Rows from block 4 of the audio encoder of a small contrastive audio-text model, named by matrix and row number. Rows with one number belong to one neuron. Each number is 128 + 24 x the weight over its row's rms, rounded and kept within 0 to 255. All counts start at 0.
Before each neuron's rows are labels from the 100 clips, of 14848, where the neuron reaches its highest value: "lies over" is the class under the peak. Only what is clearly more common there than usual is listed. The data: synthesized solo parts of chorales (CocoChorales).
# fc1: MLP up (encoder.blocks.4.mlp.fc1.weight, 384x192), inputs 0-191
# fc2: MLP down (encoder.blocks.4.mlp.fc2.weight, 192x384, transposed), outputs 0-191

lies over: B3
fc1.267 [124 128 132 115 164 126 146 123 155 135 148 117 110 107  99 120  76  93 206  91 117 142 143 133 124 128  85 120 122 135 118 141 136 154  87 155 146 112 140  94 111 126 126 140  93 116 115 107 117 127 154 175 141 117 156 113 136 175 125 166 112 199 174  73 116  76 142 128 155 140 136 131 159 103 103 154 139 159 104 148 126 107 167 134 129 125 133 110 164 146 139  94 150 126 103 149 120 188 141  89 116 129 149 124 121 103 137 149 133 149  97 135 115 188 127 108 107 135 110 116 155 125  84 118 137 108 180 134 156 138 128 123 185 131 105  94 146  63 135 125  94 140 118 147 147 131 124 131 133  80 187 147  99 153 141  96 145 113 145 110 121 145 104 107 136 125 116 103 145 126 135 132 140  99 136 124 118 147 118 128 113 108 103 124 143 155 105 133 132 140 108 110]
fc2.267 [111 130 133 100 139 116 179 117 128 156 100 122 119 105 121  96 139  78 140 127 105 127 139 146 136  95 103 125 160  93 126 158 205 147 119 145 159 110 108 109 118 132 120 136 147 110 121 152  92 104 131 130 124 105 131 164 145 105 142 115 136 110 175  89 159 152 120 143  90 139 142 109 185 158 122 103  84 113 162 139 139 141 135  70 160 163 116 123 138 165 139  94 140 147  89 159 126 103 140 126  83 139 112  98 168 145 124 110 137 128 120 148 167 111 127 173 133 119 153 109 145 211 130 109 111  88 123 132 127 148 163 169 152  80 105 137 144 150 157 159 154 129 135 106 105 123 163 109 141 134 127  66 144 114 110  90 132 131 148 157 105 155 132 125 121 125 141 105 128 122 115 113 123 151 105 144 106 103 156 152 135 137 115 127 107 143 141 108 119 127 158 158]

lies over: F5
fc1.293 [109 141 112 139 115 144 115 167 110 113 120 155  94 144 111 109 113 148 112 119 106 107 168  84 137 134 108  86 187 136 120 112  39 146 107 100 154 167 131 136 138 105 176 135  93 122 157 116  72 129 124 155 117  92 144  93 123 110 116 139 117 141 111  87 122 149 150 112 145 176 106 163 104  81  68 183 152 119 132 137 140 109 142 114 103 101 132 132 139 130 129 152 125 154 141 172 143 105 104 114 144 147  98 170 108 164 123 115 149 137 166 133 147 112 103 187 158 123  98 136 134 140 174 121 139 154 157 144 141 140 139 155 158 129 132 138 156 132 135 145  82 107 111 134 149  86 123 134 108 121 127 161 125 162 131 132 149 148 108 116 151 125 126 145 138 117 160 123 138 150 131 134 114 103 169 117 118  90 125  96 119 123 105 136 125 139 146 139 121 149 156  85]
fc2.293 [136 145 147 172 120  95 174 107 103 119 158 122  87 137 104 166 137 102 123 135 119 113 129 120 152 133 142 182 102 100 135 155 137 125 112  88 143 130 116  95 142  80 210 111 111 124 131 147 116 125 111 125 113 113 124 138 109 139 150 147 119 147 124 163 142 119 160 104 166 127  94 133  99 120 125 142 125 153 131 140 140 156 101 127 125 106 122 161  87 134 111 148 140 111 121 163 183 117 108  99 150 128 118  92 130 155 163 126 107  97 172 124 145 167 133  89 131 132 125 155 113  89 134 111 142 122 154 101 122 119 111  85 104 135 133 134 159 126 121 142  63 128  91 146 116 109  76 124  92 130 139 148  97 136 168 153 166 120  72 113 140  89 121 129 137 120 103 117 149 110  83 133 100  96 155 104 151 123 147  79 100 125 105 117 115 171 151 133 124 101 156 112]

lies over: F5
fc1.47 [123 138  96 156 103 105 118 118 125 131 142 108 132 100 114 104  78 175 107 143 103 138 119 166 141 122 168 109 139 127 157 141 147 130 106 117  93 142 109 132 134 122 134 125 126 176  92 130 163 122 149  92 128 130 120 117 119 116 117  98 130 111 151 135 129 104 151 104 158 143 117 132 107  95 118 148 123 155 117 176 102 144 118 174 134 107 180 141 149 105 157 125 130 124 134 164 212 141 106 164 144 128 141 147 106  69 150 159 133 137 126 117 146 120 117 158 120 143 147 118 134 169 147 148 105  79 112 143 133 155 144 128 111 140 107  85 101 120  86 140 148 162 157  89 140 145  96 136 140 134 161 116 120 102  99 124 136 176 151 146 131 136 132  75 120 153 209 155 133 162 100 110 125 124  96 111  91 104 111 114  70 108 123  96 129 143 143 123 126 100 127 118]
fc2.47 [ 96  91 122 104 136  79 155  89 112 126 143 133 166 151 136 109 155 147 123 112 111 158 134 142 155 134 119 125 143 142 138 189 149 103 133  87 118 105  98  69 108 166 165 137 153 134  62 143 139 184 152 113 123  81  66 153 144 108  97 114 121  86 152 177 132 137 146 152 123 120  94 103 151 115  93 111 119 160 159 145 134 147 159 135  93 164 114 132 122 131  83  78 127 127 141 106 115 164 167 131 157 144 121 153 130  91 128 125 138  96 134 123 134  96 156 116 167  98 121 125 134 144 147 158 122 105 164 146 188 114 141 136 119 120 103 133 131 130 146 103 150 129 106 161 120 151 107 131 114 126 142 126  97 144 128  93 142 153 147 130 132 148 105 174 101 133 137 136 131 142  92 128 113  81 163 128  95 124 115  97 127 129 144  93 130 129 108 127 144 134 124 122]

lies over: F5
fc1.342 [153 114 124 125 127 140 108 172 125  94 144  82 149 135 124 113 174 119 154 130 107 142  92 108 156 114  93 111 144 109 182 161  85 144 144 126 154 122 133 145 152 158 145 143  99 137  87 150 177 109 121  95 121 129 125  90 111 168 123 151 129 156 124  99  80 122  95  87  86 131  88 120 131 110 121 123 142 139 124 116 115  92 129 131 129 136 137 139 141 102 136 135 117 136  93  98 110 151 127 122 126 118 122 111 172 137 107 155  98 142 120 154 182 131  90 103 185 165 132 143 160  52 180 152 122 145 127 173 168 128 151  90 142 148  86 122 123 136 118 121  93 106 124 105 112 151 140 133 130 122 130 113 131 124 153 152 104  99 154 156 142 132 133  99 113 143 153  77 152 104 152 118 131 117 124 125 116  87 145 147 117 122 135 130 178 141 142 133 100 123 108 176]
fc2.342 [118 146 159 130  87 117 123 126 112 140 104 102 170 140  94  97 126 182 112 121 123 124 120 130 120 125 162 101 149 125 165 151  59 141 149 116 171 113 160 156 138 113 114 138 154  68 135 118  92  91 115 126 132  82 101 132  89  94 120 119 129 152 128 176 133 151 133 111 153 119 131 106 128 143 121 141 143 149 167 171 123 131 131 134  93 135 125 169 128 139 132 165 100  70 104 123 143 117 118 130  98 128 140 109 149 129 170 162 137 107 149 156 179 137 169 117 126 128 117 115 114 129 140 143 140 154  98 138 131 144 160 137 153 131 115  88 151 132 149 105  89 128  94 129 131 175 137 137 129  90 120 137 174 115  93 168 136  75 134 127 123 122 183 106 164 114  98 103  87 150 156  94 138 111  99 115 128 120 114 115 157 160 141 125 142 133 116 149 109 141 167 156]

lies over: B2
fc1.307 [131 204 157 136 164 107 200 142  83 119 113 122 139 130 120 115 145  94 133 122 136 137 142 108 140 160 138 111 166 119 128  94 108 117 144 143 112 162 147  96 131 141 119 122 103 126 122 114 121 109 140 119 108 104 108 141 130 141 163 151 140 153 125 123 129 129 132 149 151 176  72 117 119 130 135 137 112 141 149 139 130  89 120  98 119 142 166 159 104 157 112 180 115  95 135  74 103 150 147 140 144 146 140 106 104 104 140 136 123 153 151 113 149 154 137 112 134 138 158 120 149 109 203  73 147 182 121 133 122 160 125 137 122 136 176  99 152 115 116 122 102 115  99 134 153 133 105 138 123  96 130 147 120 159  94 133 164 120  76 135 164 143 127 144 108 119  86 114 151 128 128 146 111 124 135 148 127 108 103 118  87  53 140 120 103 139 139 158 118 164 131  87]
fc2.307 [164 115 106 101 107  92 113 114 125 107 104 125 120 174 122 133 117 142 144 105 187 133 134  58 101 126 149 160 142 122  79 134 147 118 131 139 124 121 164 105 114 159 111 106  92 136  72 139 119 145  85 139 113 131 136 138 107 169 141 144 197 139 119 138 139 107 127 115 159 136 125 106 145 208 152 102 105 115 173 144 138 109 138  97 103 105 137 118 148 125 126 144 136 113 107 125 139 135 106 140 109 162 127 114 128 102 131 129 132 124 159 168 159 124 133 142 150 133  84  98 171 113  91 132 125 171 128 109  92 187 112 135 161 108 128 161 137 146  87 109  79 155 153 122 110 127 112 133 130 134  96  94  98 133 114 170 121 136 137 141 134 105  88 126 119  97 117 148 123 140 116 120  83 162  99  84 109 135 129 141 107 161 127 126 144 146 113 164 127 130 102 104]

lies over: F5
fc1.180 [168 129  99 111 106 134 128 114 174 133 144 117  87 123 107  54  95 129  98 127 159 109 153 112 120 118 142 119 134 127 150  89  85 137 107 146 162 166 135  93 110 113 154 117  94 119 134 139 128 130 156 142 122  81 147 121 161 110  81 130 125 127  94 109 147 161 141 105 120 179 133 125 106  99  87 186 155 127 108 106 137 120 121 145 106 100 103 160 155 121 103 159 128 151 196 144 159 107 125 123 132 148 113 146 123 120 104  97 146 137 168 132 145 129 122 157 147 119 117 116  97 113 147 120 142 136 108 119 135 136 108 117 104 121 140 152 157 115  98 137 114 132 125 114 137 115 136 145  88 120 138 162  74 146 140 143 164 124 121 165 131 126 124 159 162 145 171 109 178 104 153 105 117 120 153 101  97 140 140  80 136  92  73 138  80 157 159 130 139 158 122 128]
fc2.180 [138 147 156 163 151  49 174 162 129  97 123 134 136 119 103 140 143 107 133 114 147 150 137 115 142 103 105 132 134 110 153 131 150  94 106 107 138 121 103 163 144 147 176 140 119 138 130 110  92 169 112  98 107 136 124 128 120 114 168 157 126 101  96 133 159 120 174 115 142 108  86  91 119 121 134 146 127 152 124 140 121 153  87 121 123  91 164 154 128  89 121 124  89 150 130 125 163 112  56 126 141 135  88 120 146 187  98  93 134 116 130 123 144 115 133 137 156 106 125 141 117 117 124 136 144 144 121 126 127  61 117  63 152 120 120 154 121  84 144 147 150 138  97 152 127 106 113 138  99 153 149 106 153 130 141 152 152 130  99 104 125 118 121 110 109 115  95  81 136 123  66 104 112 113 145 112 153 123 154  94 143 107 126 115 152 148 117 138 181 133 129 100]

lies over: C4
fc1.378 [140 170  94 113 125 143  91  99 141 144 128 140  93 125 157 167 186 119 118  99 117 111 116 116  67 172  91 147 131 114  86 108 160 130 161 156 141 134 125 119 107 147  99 148  80  30  82  96 135 120 135 138 124 139 133 130 134 139 158 111 126 119  92 140 152 131 107 136  78 138 136 111 137 130 123 110 172 150 118 113 143 121 153  82 113 124 152 143 160 153 145 140  87 145 139 133 134 131 132  93 108 110 167 139 124 121 182 105 105 143 134 122 143 109 125 116 121 122 124 122 140  95 147 105  83 149 135 126 149 129 117 154  77 116 170 103 142 171 132 138  97 132 115 117 157 119 121 112 135 114  84 178 125 144  96 127 144 129 135 161 150 121 110 155 125  98 100 162 122 134 101 127 121 133 150  91  92 139 149 112 141 133  91 163 110 111 138 157 137 103 134 116]
fc2.378 [149 149 132  76 132 123  70 103 155  98 108 128 135 143 161 112 155 125  67 159  92 139 130  67 127 170 119 111 152 132 112 147  88  81 141 145 121 163 121 146 115  93 135 130  90 146 125  89 143 125  84 148 128 121  86 113 161 130 123 147 166  99 130 129 159 106  70 145 142 104 166 115 127 147 161  83 135 145 150  90 128 104 124 164 118 124 135 130 107 138 143 145  99 114 116 127 106  98  90 120 127 176 122 149 107 102 128 160 105 126 124 119 104  94 129 127 156 100 107 100 118 124 135 113 155 122 151 146 105  95 137 123 112 143 120 151 110 119 126 110 130 131 146 145 178 124 123 133 136 145 140 104 114 135  96 150 135 158  80 161 129 119 116 119 120  91 126 144 124 128 145 149 109 116 126 131 145 179 212 133 152 143 121 137 117 132  94 127 160  77 150 133]

lies over: E4; B4
fc1.16 [117 111 120 102 129 128 133 108 127 124 116 147 120 124  83 133 148 155 131  84  92 145 178 128 143 115 107 135  88 200 132 130  99 130 124 105 108 139 123 153 129  99 141 127 136  97 136 140 138  68 138 154 139 140 142 159 141 117  93 127 137 140 164 124 182 135 108 128 126 183 112 137 133  84 123 136 142 102 141 131 149 120 101 134 134 143 128 138 152 137 135 125 145 144 152 124 126 141 134 158 165 145 117 116 128  86  85 127 157 147 136 120 142 141 134 134 122 175  87 126 129 147 145 141 157 101 121 131 102 166 123 121 102 135 126 132 145  59 103 134 122 133  84  86 131 136 128 111 114 138 121 201 116 107 103 121 127 127 139 137 135  64 150 103 101 126 137 123 117  87 150 101 160 102 145 102 165 158 165 163 158 130 150 160 106 146 161  99  62 182 151 110]
fc2.16 [132 105 108 104 144 145 128 134 154 117 106 143 119 121 130 110 157 121 123 104 101 121 112  96 135 125 162 144 140 156  81 103 120 126 113 179 121 140 124  92 168  68 103 141 124 147 124 101 100 129 150 116 161 124  93 142 129 100 111 144 136 113 124 109 118  92 119 135 136 153 124 164 139 143 107 126 177 112 115 100  96  91 170  95 161 135  95 120 139 141 122 129 136 120 127 153 117 173 125 167 136 131 132 127 131 157 133  96 116 208 112  86 131 130 161 116 135 169 132 101 134 130 150 110 143 144 150 140 121 143 109 135 125 136 139 171 131 101 176 114 154 117  96 144  90 126 130 123 115 133 126 152 124  80 128 122 131 140 143 146 127 156 103 147 147 125 144 100 129  90 189 136  93 118 143 154 129 106 114 225 142 101 174 112 120 143  93 187  96 134 111 117]

lies over: C4
fc1.274 [142 141 157 166 108 154 107 138 148 111 142 138 117 176 120  84 136 107 120 148 104  96 135 150 125 112  96 161 124 139 134 156 101 161 132 120 125 160  79 110 167 105 115 130 117 132 139 103 141 122 125 129 160 159 123 101 138  91 146 119 113 144 163  99 143 129 104 143 149 131  91 131 103 170  88  84 150 125 138 121 102 109 101 136 163 136 169  79 109 129 133 150  95 129 165 106 100  83 127 140 126 116 142  72 110  94 107 128 112 178 134 140 145  96  89  92 142 141 133  80 101 129 110 118 146 175 134 131 134  86 146 135  90 132 149 111 112 106 136 173 134 155 135 146 123 141 124 115 139 145 161 175 140 124 126 105 117 121 127 146 153 144 122 172 122 134 128 164 128  57 149 122 113 134 108 115 126 185 175  88  97 117 110 170 138 127 134 113 145 144 123 153]
fc2.274 [106 159  83 161 153  71 129 136 141 130 132 153 133 136 136 109 148 125 124 118  94 146 148 123 129 120 122 102 141 140 128 124 112  97 145 127 136 143 118 142 146 160  99 147 121 136 111 132 105 133 136 127  83 129  99 150 136 106 112 126 101 146 134 135 125 113 152  93  85 151 105 139 117  90 125 134 136 165 113  29 154 137 164 129 127 166 153 137 145 132 128 153 102  89 107 134 101 109 115 149 104  42 113  98 101 120 156 117 121 121  89 123 140 132 156 126 122 129 136 146 114 143  95  81 131 138 150 101 125 144 124  93 167 131 139 117 153 120 170 163 167 139 135 188 151 130 133 105 135 161 112 144 147 141 127  83 143 142 163 128 124 183 122 130 137 134 141 157 106 131  68 113 127 144 114 154 146 177  91 150 124 122 115 146 144 154 108  96 161 141  81 134]

lies over: B2; A#2
fc1.63 [121 139 124 100 138 143 164 107 153 138 104  71 120 196 104  99 124 137 101  96 136 135 134 143 127 156 116 126 125 122 156 116 141  86 115 132 114 151 136 112  77 199 160 177 145 145  93  82 121 125 111 140 150  87 168 152 149 156 144 105 117 190 150 145 110 107 117 121 152 139 122 109 111 104 122 139 101 136 132 114 100 110 129 123 135 102 162 137 146 122 161 151 138 137 148 130 138 135 110 111 117 114 124 121 103 154 115 136 107 139 153 125 160 115 131 157 140 146 136 143 136 117 131 155 178 146 103 111 129 139 148 113 166  88 127  63 109 103 120 149  72 187 175 106 107 108 101 107 157 137 158 140 158 108 136 130 153 133 107 146 112 180 102 145 134 134 120 102 133 119 144 113  93 145 110 116 159 151 120 120 101 143 147  83  84 128 109 148 152 147 151 131]
fc2.63 [113 143 149 155 135 128 124 139 114 146  92 143 135 141 148 139 172 115 118 145 118 165 126 117 123 162 119 152 113  96  99  96 146 130 162 155  98 158 131 142 125 146 155  90 139 151  81 125 151 114 131 103 102 145 115 134 137 118  73 128 130 142 143 150  95 131 129 117  76 117  64 100 139 125 117 127 116 122 102 137 112 122 150 132 121  94  94 101 113  62 139 141 123  69 122 146 114 159 153 123 149 129 109 114  77 142 143 114 160 122 139 113 146 116 104 147 212 116 103  67 100 176 159 122 141 143 135 151  80 141  95 123 151 113 107  98 133 134 121 129  60 114 107 118 117 177 112 131 128  96 148 100 132 109 141 160 124 142 135 112 135 139 108 124  85 117 117 158 145 129 174  88 110 124 103 145 138 123 105 111 125 142  93  97 130 120 132 140  98 154 113 120]

lies over: F5; D#5
fc1.128 [124 131 140 151 145 140 109 136  98  88 146 128 127 102 144 127  93 109 159 136 115 136 148 133 103 191 114  97 146 141 175 109 104 133 118  83 115 158 130 157 147 130 164 138 142 113  99 117 104 181 119  82 170 126 163 151 102 137 136 166 122 146  99 128  93 123 125 104 133 181 123 115  75 121 118  56 156 125 109 122 153 137 143 137  84 120 121 134 149  95 130 113 146 159 150 124 189  91 127 148 138 114 122  94 109 126 110 127 182 142 138 149 173 132 116 139 154 133  91 147 112  99 151 146 123 131 140 144 114  93 131 147 123 115 165 146 154 101 113 134 104 108 148 141 118 125 157  94 108 140 117 130 136 139 145 136  84 121 159 116 122 138 127 141 145 111 139 124  96 125 155 158 134 117 194  73 115 136 160 132 167 130 105  88 138 141 119 130 112 178 133 105]
fc2.128 [114 146 167 114 122 120  92 137 155 136  92 113  95 144 148 135 111 162 104 120 112 143 123 157 163 113 113 130 103 121 132 127 143 123 126 144 144 116  92 154 118 139 134  79  80 108 136 153 148  99 156  95 159 130 114 124  99  76 119 131 121 159 112  96 127 160 165 152 142 140  95  87 120 145 132 194 128 127 132 165 135  94 152 108 143 126 122 142 114 109 193 132 142 118 147 107 215 132  92 115 118 139 109 147 110 146 137 158 149 117 143 114 142 123 158 116 141 167 130 161 113 115 143 120 114  98 189 133 127  98 113 130 155 153 142 175 113 106 164  76 120  90 107 119 153  80 134 152 116 139 139 131 160 127 105 142 153 131 125 159 161 103 135 136 148 174 103 144 110 164 101 144 125 125 121 116 122  79 161 127 125 129 111  97 100 140 136 154 124 109  95 127]

lies over: C4
fc1.198 [128 128  98 124 117 147  88 147 120 115 171 143 154 112 135 120 111 128 171 104 125 144 152 147 111 139 113 107 130 105 142 130  99 146 131 140 167 126 114 156 105 108  90 150  87 100 103 128 127 135 182 173  83 115 136 115 160 146 206 115  98  99 166  97 130 109  83 119 101 135 135 141 157 154 125  89 173 135 116 151 139 142 137 163 175 133 132 134 149 110 125 119 102 106 128 104 108 158 125  87 103  76 122 129 120 154 122 156 116 153 109 116 104 123 149 135  92 137 146  97 121 146 108 167 124 143 108 139 156 150 141 124  75 146 137 152 131  87 131 102 128 177 129 125  88 136 142 127 118 107 152 133 143  75 136  70 125 143 121 137 138 130  95 139 159 168 159 139  92 119 146  95 131 173 129 144 123 141 147 104 128 153  91 114 163 157 130 130 120 109 167 145]
fc2.198 [126 150 139 103 134 128 124  88 147 115 149 183 103 112 116 121 160 111 170 150  60 105 127 121 129 125 140 103 147 135 115 144 162 109 120 121 128 107 114 121 163 155 123 132 103 101 171 142 116 109  98 153 129 114  76 156 239 126 160 163 139 136 138 122 138 106 121  85 130 153 116 157 125  84 124  85 156 172 130  97 134 137 128  96 127 128 164 167 128 132  70 138 138  93 143 133 119 143 137 133 116 129 176 108 129 140 100 122  96 121 151 115 161 129 143 158 118 149 148 110 120 152  92 125 144 120 139 144 142  90  94 108 106 148 152 126 171 156 141 162 127 154 137 111 148 113 135 135 138 159 128 131 131 122 116  99 145 116 113 138 100 139 129 128 200 115 118 121 123 127  79 130  77 129  97 116 109 135 150 156  86 101 121 130 140 134 118 149 120 140 131 146]

lies over: E4
fc1.375 [ 97 122 128 126 120 140 126 125 126 149 100 141 129 137 170 115 147 130 147 122 109 117 150 154 131  95 114  88 134 141 171 119 152 140 147 136 112 195 133 128 102 130 108 126 124 145 119 139 162  84 157 117 153 137  86 126 132 101  93  96 119 119 124 139 145 143 147  84 155 133 103 123 104  94 133 112 108 139 126 135 104 130 143 126 120 119  86 114 145 157 129 128 136 110 162 145 100 118  67 138 113  92 184 139 132 129 133  96 154 175 101 115 138 135 135 103 153 165  92 127 154 144 143 171 131  82 135 118  73 137 129 111 169 121 138 157 145  89 153 105 116  89 111 104 115 149 103  98 128  90  96 137 138 127 123 135  89 147 123 162 142  90 141 153 110 111 129 118 178 129 115 140 159 108 163 115 139 195 169 166 163 131  94 176 112 114 176 122 117 145 116 100]
fc2.375 [108 116 119 134 130 149 112 119 142 193 115 135 130 120 121 127 154 123 133 110 120 101 140 125 141 132 143 159 107 101 104 132 110 116 101 121 110 140 134 108 112 103 138 137 123 115  51 164 123 111  97 103 137 167 120 127 159  99 117 140 173 112 145 142 139 126 116 143 123 136 124 172 111 116 133 161 130 129 102 125 133 176 153 145 132 154 152 124 119 134 112 135 132 131 113 126  93 145 130 169 145 126 152 123 123 142  63 113 137 148 118 121 147 145 114 133 116 132 131 113 107 167 141 150 175  88 163 125 133 102 102 115 108  60 165 149 143 118 125 125 120 115 109  81 140 119  97  99  98 146 145  82  79 134 112 151 104 168  43 134 147 112 133 139 113 152 114 102 162 142 172 130 154 105 167 128 131 150 188 160 156 156 131 110 167 103 167 119  95 151 155 155]

lies over: E4
fc1.209 [136 116 124  83  88 135 117 105 146 174 101 142 141 124 169 126 141 112  67 123 131 141 134 159 147 136 161 118 130 115 137 108 163 169 159 142 147 128 115 166 128 129 129 182 157 121 104 112 134 124 138 106 161 114 119 147 107 132 114 113 114 126  93 101 121 149 144 122 139 108 133 105 143 178  97  98 126  92 113 125 142 115 166  91 134 112 122 140 134  97 120 120 137 125 122 134 102  72 189 103 156  99 122 142 176 145 143 131  97 123 114 142  89 140  78  92 109 140 164 129  78 123 129 156 113 140 121 161 123 139 133 158 123  92 119 150 131 128  88 106 145 146 146  77 111 145 124 131  96 123 114 131  82 155 137 155 151 139 179 191 147  92 119 130 167  93 171 160 103 139 126 104 134  92 138  96  85 145 150 122 130 129 139 159 149 134 134 128 134 109 103 106]
fc2.209 [ 87 122 120 107 108 102 136 161 109 122 123 130 100 130 126 146 163 128 138 182 109  92 139  87 136 165 139 175 112  93 129  98 138 132  70 139 120  47 106 107 133 103 138 128 139 120 127 118 148 109 140 112 176 119 125 131 110  97 108  83 148  97 102 146 109 134 114  90 154 136 145  94 134 126  99 140 118 147 137 109 106 111 118 130 145  84 144  93 146 143 114 139 148 114 135 110 111 118  73 122 128 144 144 172 107 111 168 109 134 118 135  89  93 137 121 143 117 125 144 126 144 130 145 129 140 199 115  99 110 155 111 140 152 126 123 123 120 172 101 168 146 109 134 164 109 101 127 114 120 131 143 158 122 146 103 169 122 165 113 184 128 134 126  97 148  98 170 118 130  88 101 158 118 107 167 117 128 141 130 151 163 132 128  66 101 120 130 162 102 147 143 134]

lies over: E4
fc1.251 [148 116 137 115 136 101 138 111 162 163 137 174 166 157 120 131 127 190 110 133 143 114 117 105 116  87 155  99 117 115 132 176 133 139 114 152 131 147  78 159 124  90 121 102 123 108 130 169 151 144 111 112 169 127  96 102 121 160 121 124 127 142 156 139 105 155 101 132 150 138 122 143 118 135 102 136 138 108 124 135 104 122 160 133 125 164 100  88 101 141 180 132 180 106 129 134 116 153 198 144 138 172 131 131 107 104 108  99 101 146 104 166 138  98 106 137 103 123  87 132 125 124 145  70 136 167 168 122  77 110 135 152 133 129 152 151 120 136 114 115  92 116  91 127 107 122 142 104 116  80 124 128 154 122 104 133 125 133 117  92 121 135 119 139 120 121 124  65 124 107 184 128 139 137 126 118 148 157 113 130 134  93 107 199 133 122 113 161 113  97 124 112]
fc2.251 [126 138 124 151 112  99 144 101  98 137 192 139 150 166 140 146 131 145 119  97 135  93 140 153 139 123 106 161 110 117 169 117 143 127 162 148  91 120 154 108 183 162 146  72 107 166 155 142  93 136 138 140 158 121  83 134  87 127 132 128  99 144 131 134 174 147 149 143 129 104 113 102 104 116 120 117 159 141  97 144 157  86 113 159 131 167 135 122  90 134 171 143 158 158 162 126 133 100 126 173 109 119 139 123 120 118 154 126 122 102 141 135 125  97 122 115 146 159 122 127 113 121  99  99 100 154 122  96 151 105 145 131 126 123 108 132 148 145 114 150 146 123 120 123 139 139 134 159 145 129 135 130 107 139 150  87 141 158 185 135 163  91 134  91 104 126 177 133 157 103 142 149 132 121 162 146 137 138 155 125 156 163 147 187  92  98 137 104 122 163 193 103]

lies over: E4
fc1.28 [139 135 154 146 113 143 141 153 138  96 140 135  78 118 191  75 128 129 117 113  71 142 101 154 132 128 122 103 125 155 134 133 131 131 117  83 169 110 177 118 117 125  78 151 133 141 115 154 132 173  82 137 116 155 116 133 137 141  95 117 107 127 155 142 148 103 137 167 141 153 104  95 111 118 137 125  95 130 128 124 117 132 182 137 123 163 126 118 134 157  98 196 106 177 136 109 129 135 119 138  87 168 151 114 113 106 127 115 114 120 143  97 146 130 185 118 149 174 123 137 126 145 102 135 108 115 105 113 163 118 176 100 167 148 122 152  80 112 132 146  98 128 101 111 126 122 136 126 128 121 143  98 131 137  92 101 146 150 149 131 142 105  81 151 147 148 128 104 128  81 167 132 111  93 152 148 149 162 161 131 107 128 141 127 105 100 154 137 102 169 131 108]
fc2.28 [129 145 147  86 133 123  92 134 125 136 162 158 126 132  78 129 165 115  73  88 105 128  74 147  99 102  98 124 143  97 117  96 117 110 121 166  91  92  98 116 157 136 130  91 132 141 103 136  99 105 167 133 140 130 110 123 138 168 105 156 137 125 132 120 163 127 129 157 136 151 119 130 109 123 152 128 142 130 114 129 146 101 148 144 121 103 143  95  83 101 160 121 124 117 111 116  97 141 113 114 133 111 141 111 105 145 158 147 124 123 109 119 116 118 141 162 124 235 107 145 123 108 124 111 169 103 191 127 122 143 140 119 110 112 142  69 136 143  97 140 124 125 108 118 121 148 121  95 133 118 116 153 134  99 157 178 153 152 105 136 121  96  96 134 123 153 118 123 114 105 153 117  88 181 128 159 105 166 132 140 147 119 101 150 132 144 126 192 152 138 146 145]

lies over: B2
fc1.210 [135 174 118 110 146 159 121 100 133 133 137 124 146 114 149 136  97 157 144 136 133 149 124 140 133 127  79 140 138 129 159 136 158 144 112 131 115 125 129 108 145  89 145 101 129 121 135 147 122 115  97 111 100  99 142 125 139 137 121 125 115 160 140 155 106 103 125 222 124 121 139 110 110 136 106 146 166 126 136 166 126 139 105 114 120 154  90 148 152 132 141 147 105 116 104 135 101 155 146 190 162 149 128 129 114 146 164 133 106 125 148 143 132 123  52 149 154 123 136 103 170 132 112  79 104 116 175 177 159  86 143 143 160 117 111 128  99 133 143  97  92 159 112  94 132 134 124 119  84 119 127 171 169 114  90 129 131 127 105 136 104 120 138 131 126 153 145 110 133 148 187 147 100  81  99 124 145 160 168 122  95  89 148 152  97 141 169 101 114 116 112 111]
fc2.210 [172 165 153 121 142 122 142 113 129 127 145  82 105 110 161 128 116 114 112 125 114 123 113 122 151  96 140  90 119 152 125 141 137 143 139 122 125 150 140 102 124 100 130 115 127 154 152 136 127  98 117 134 115 144 149 115 133 116 128 136 160 126 110 141 116 101 106 152  87 143 174 141  95 127 108 137 167 101 103 115 145  88 104 126 120  74  95  99 110 127 157 126 145 116 136  95 143 132 212 166  91 139 140 130 143 115 101 138 130 128 130 100 132  92 164 137 151 131 121 138 142 148  97 118 141 184 127 103 140 138 143 161  79  92 101 105  76 115 185 177  99 140 135 109 118 128  96 145 132  91 133 122 116 102 153 160 134 128 105 104 114 139 111 162 115 123  92 137 179 106 128  74 104 102  95 105  73 173 102 119 119 105 147 133 112 131 102 110 132 156 119 174]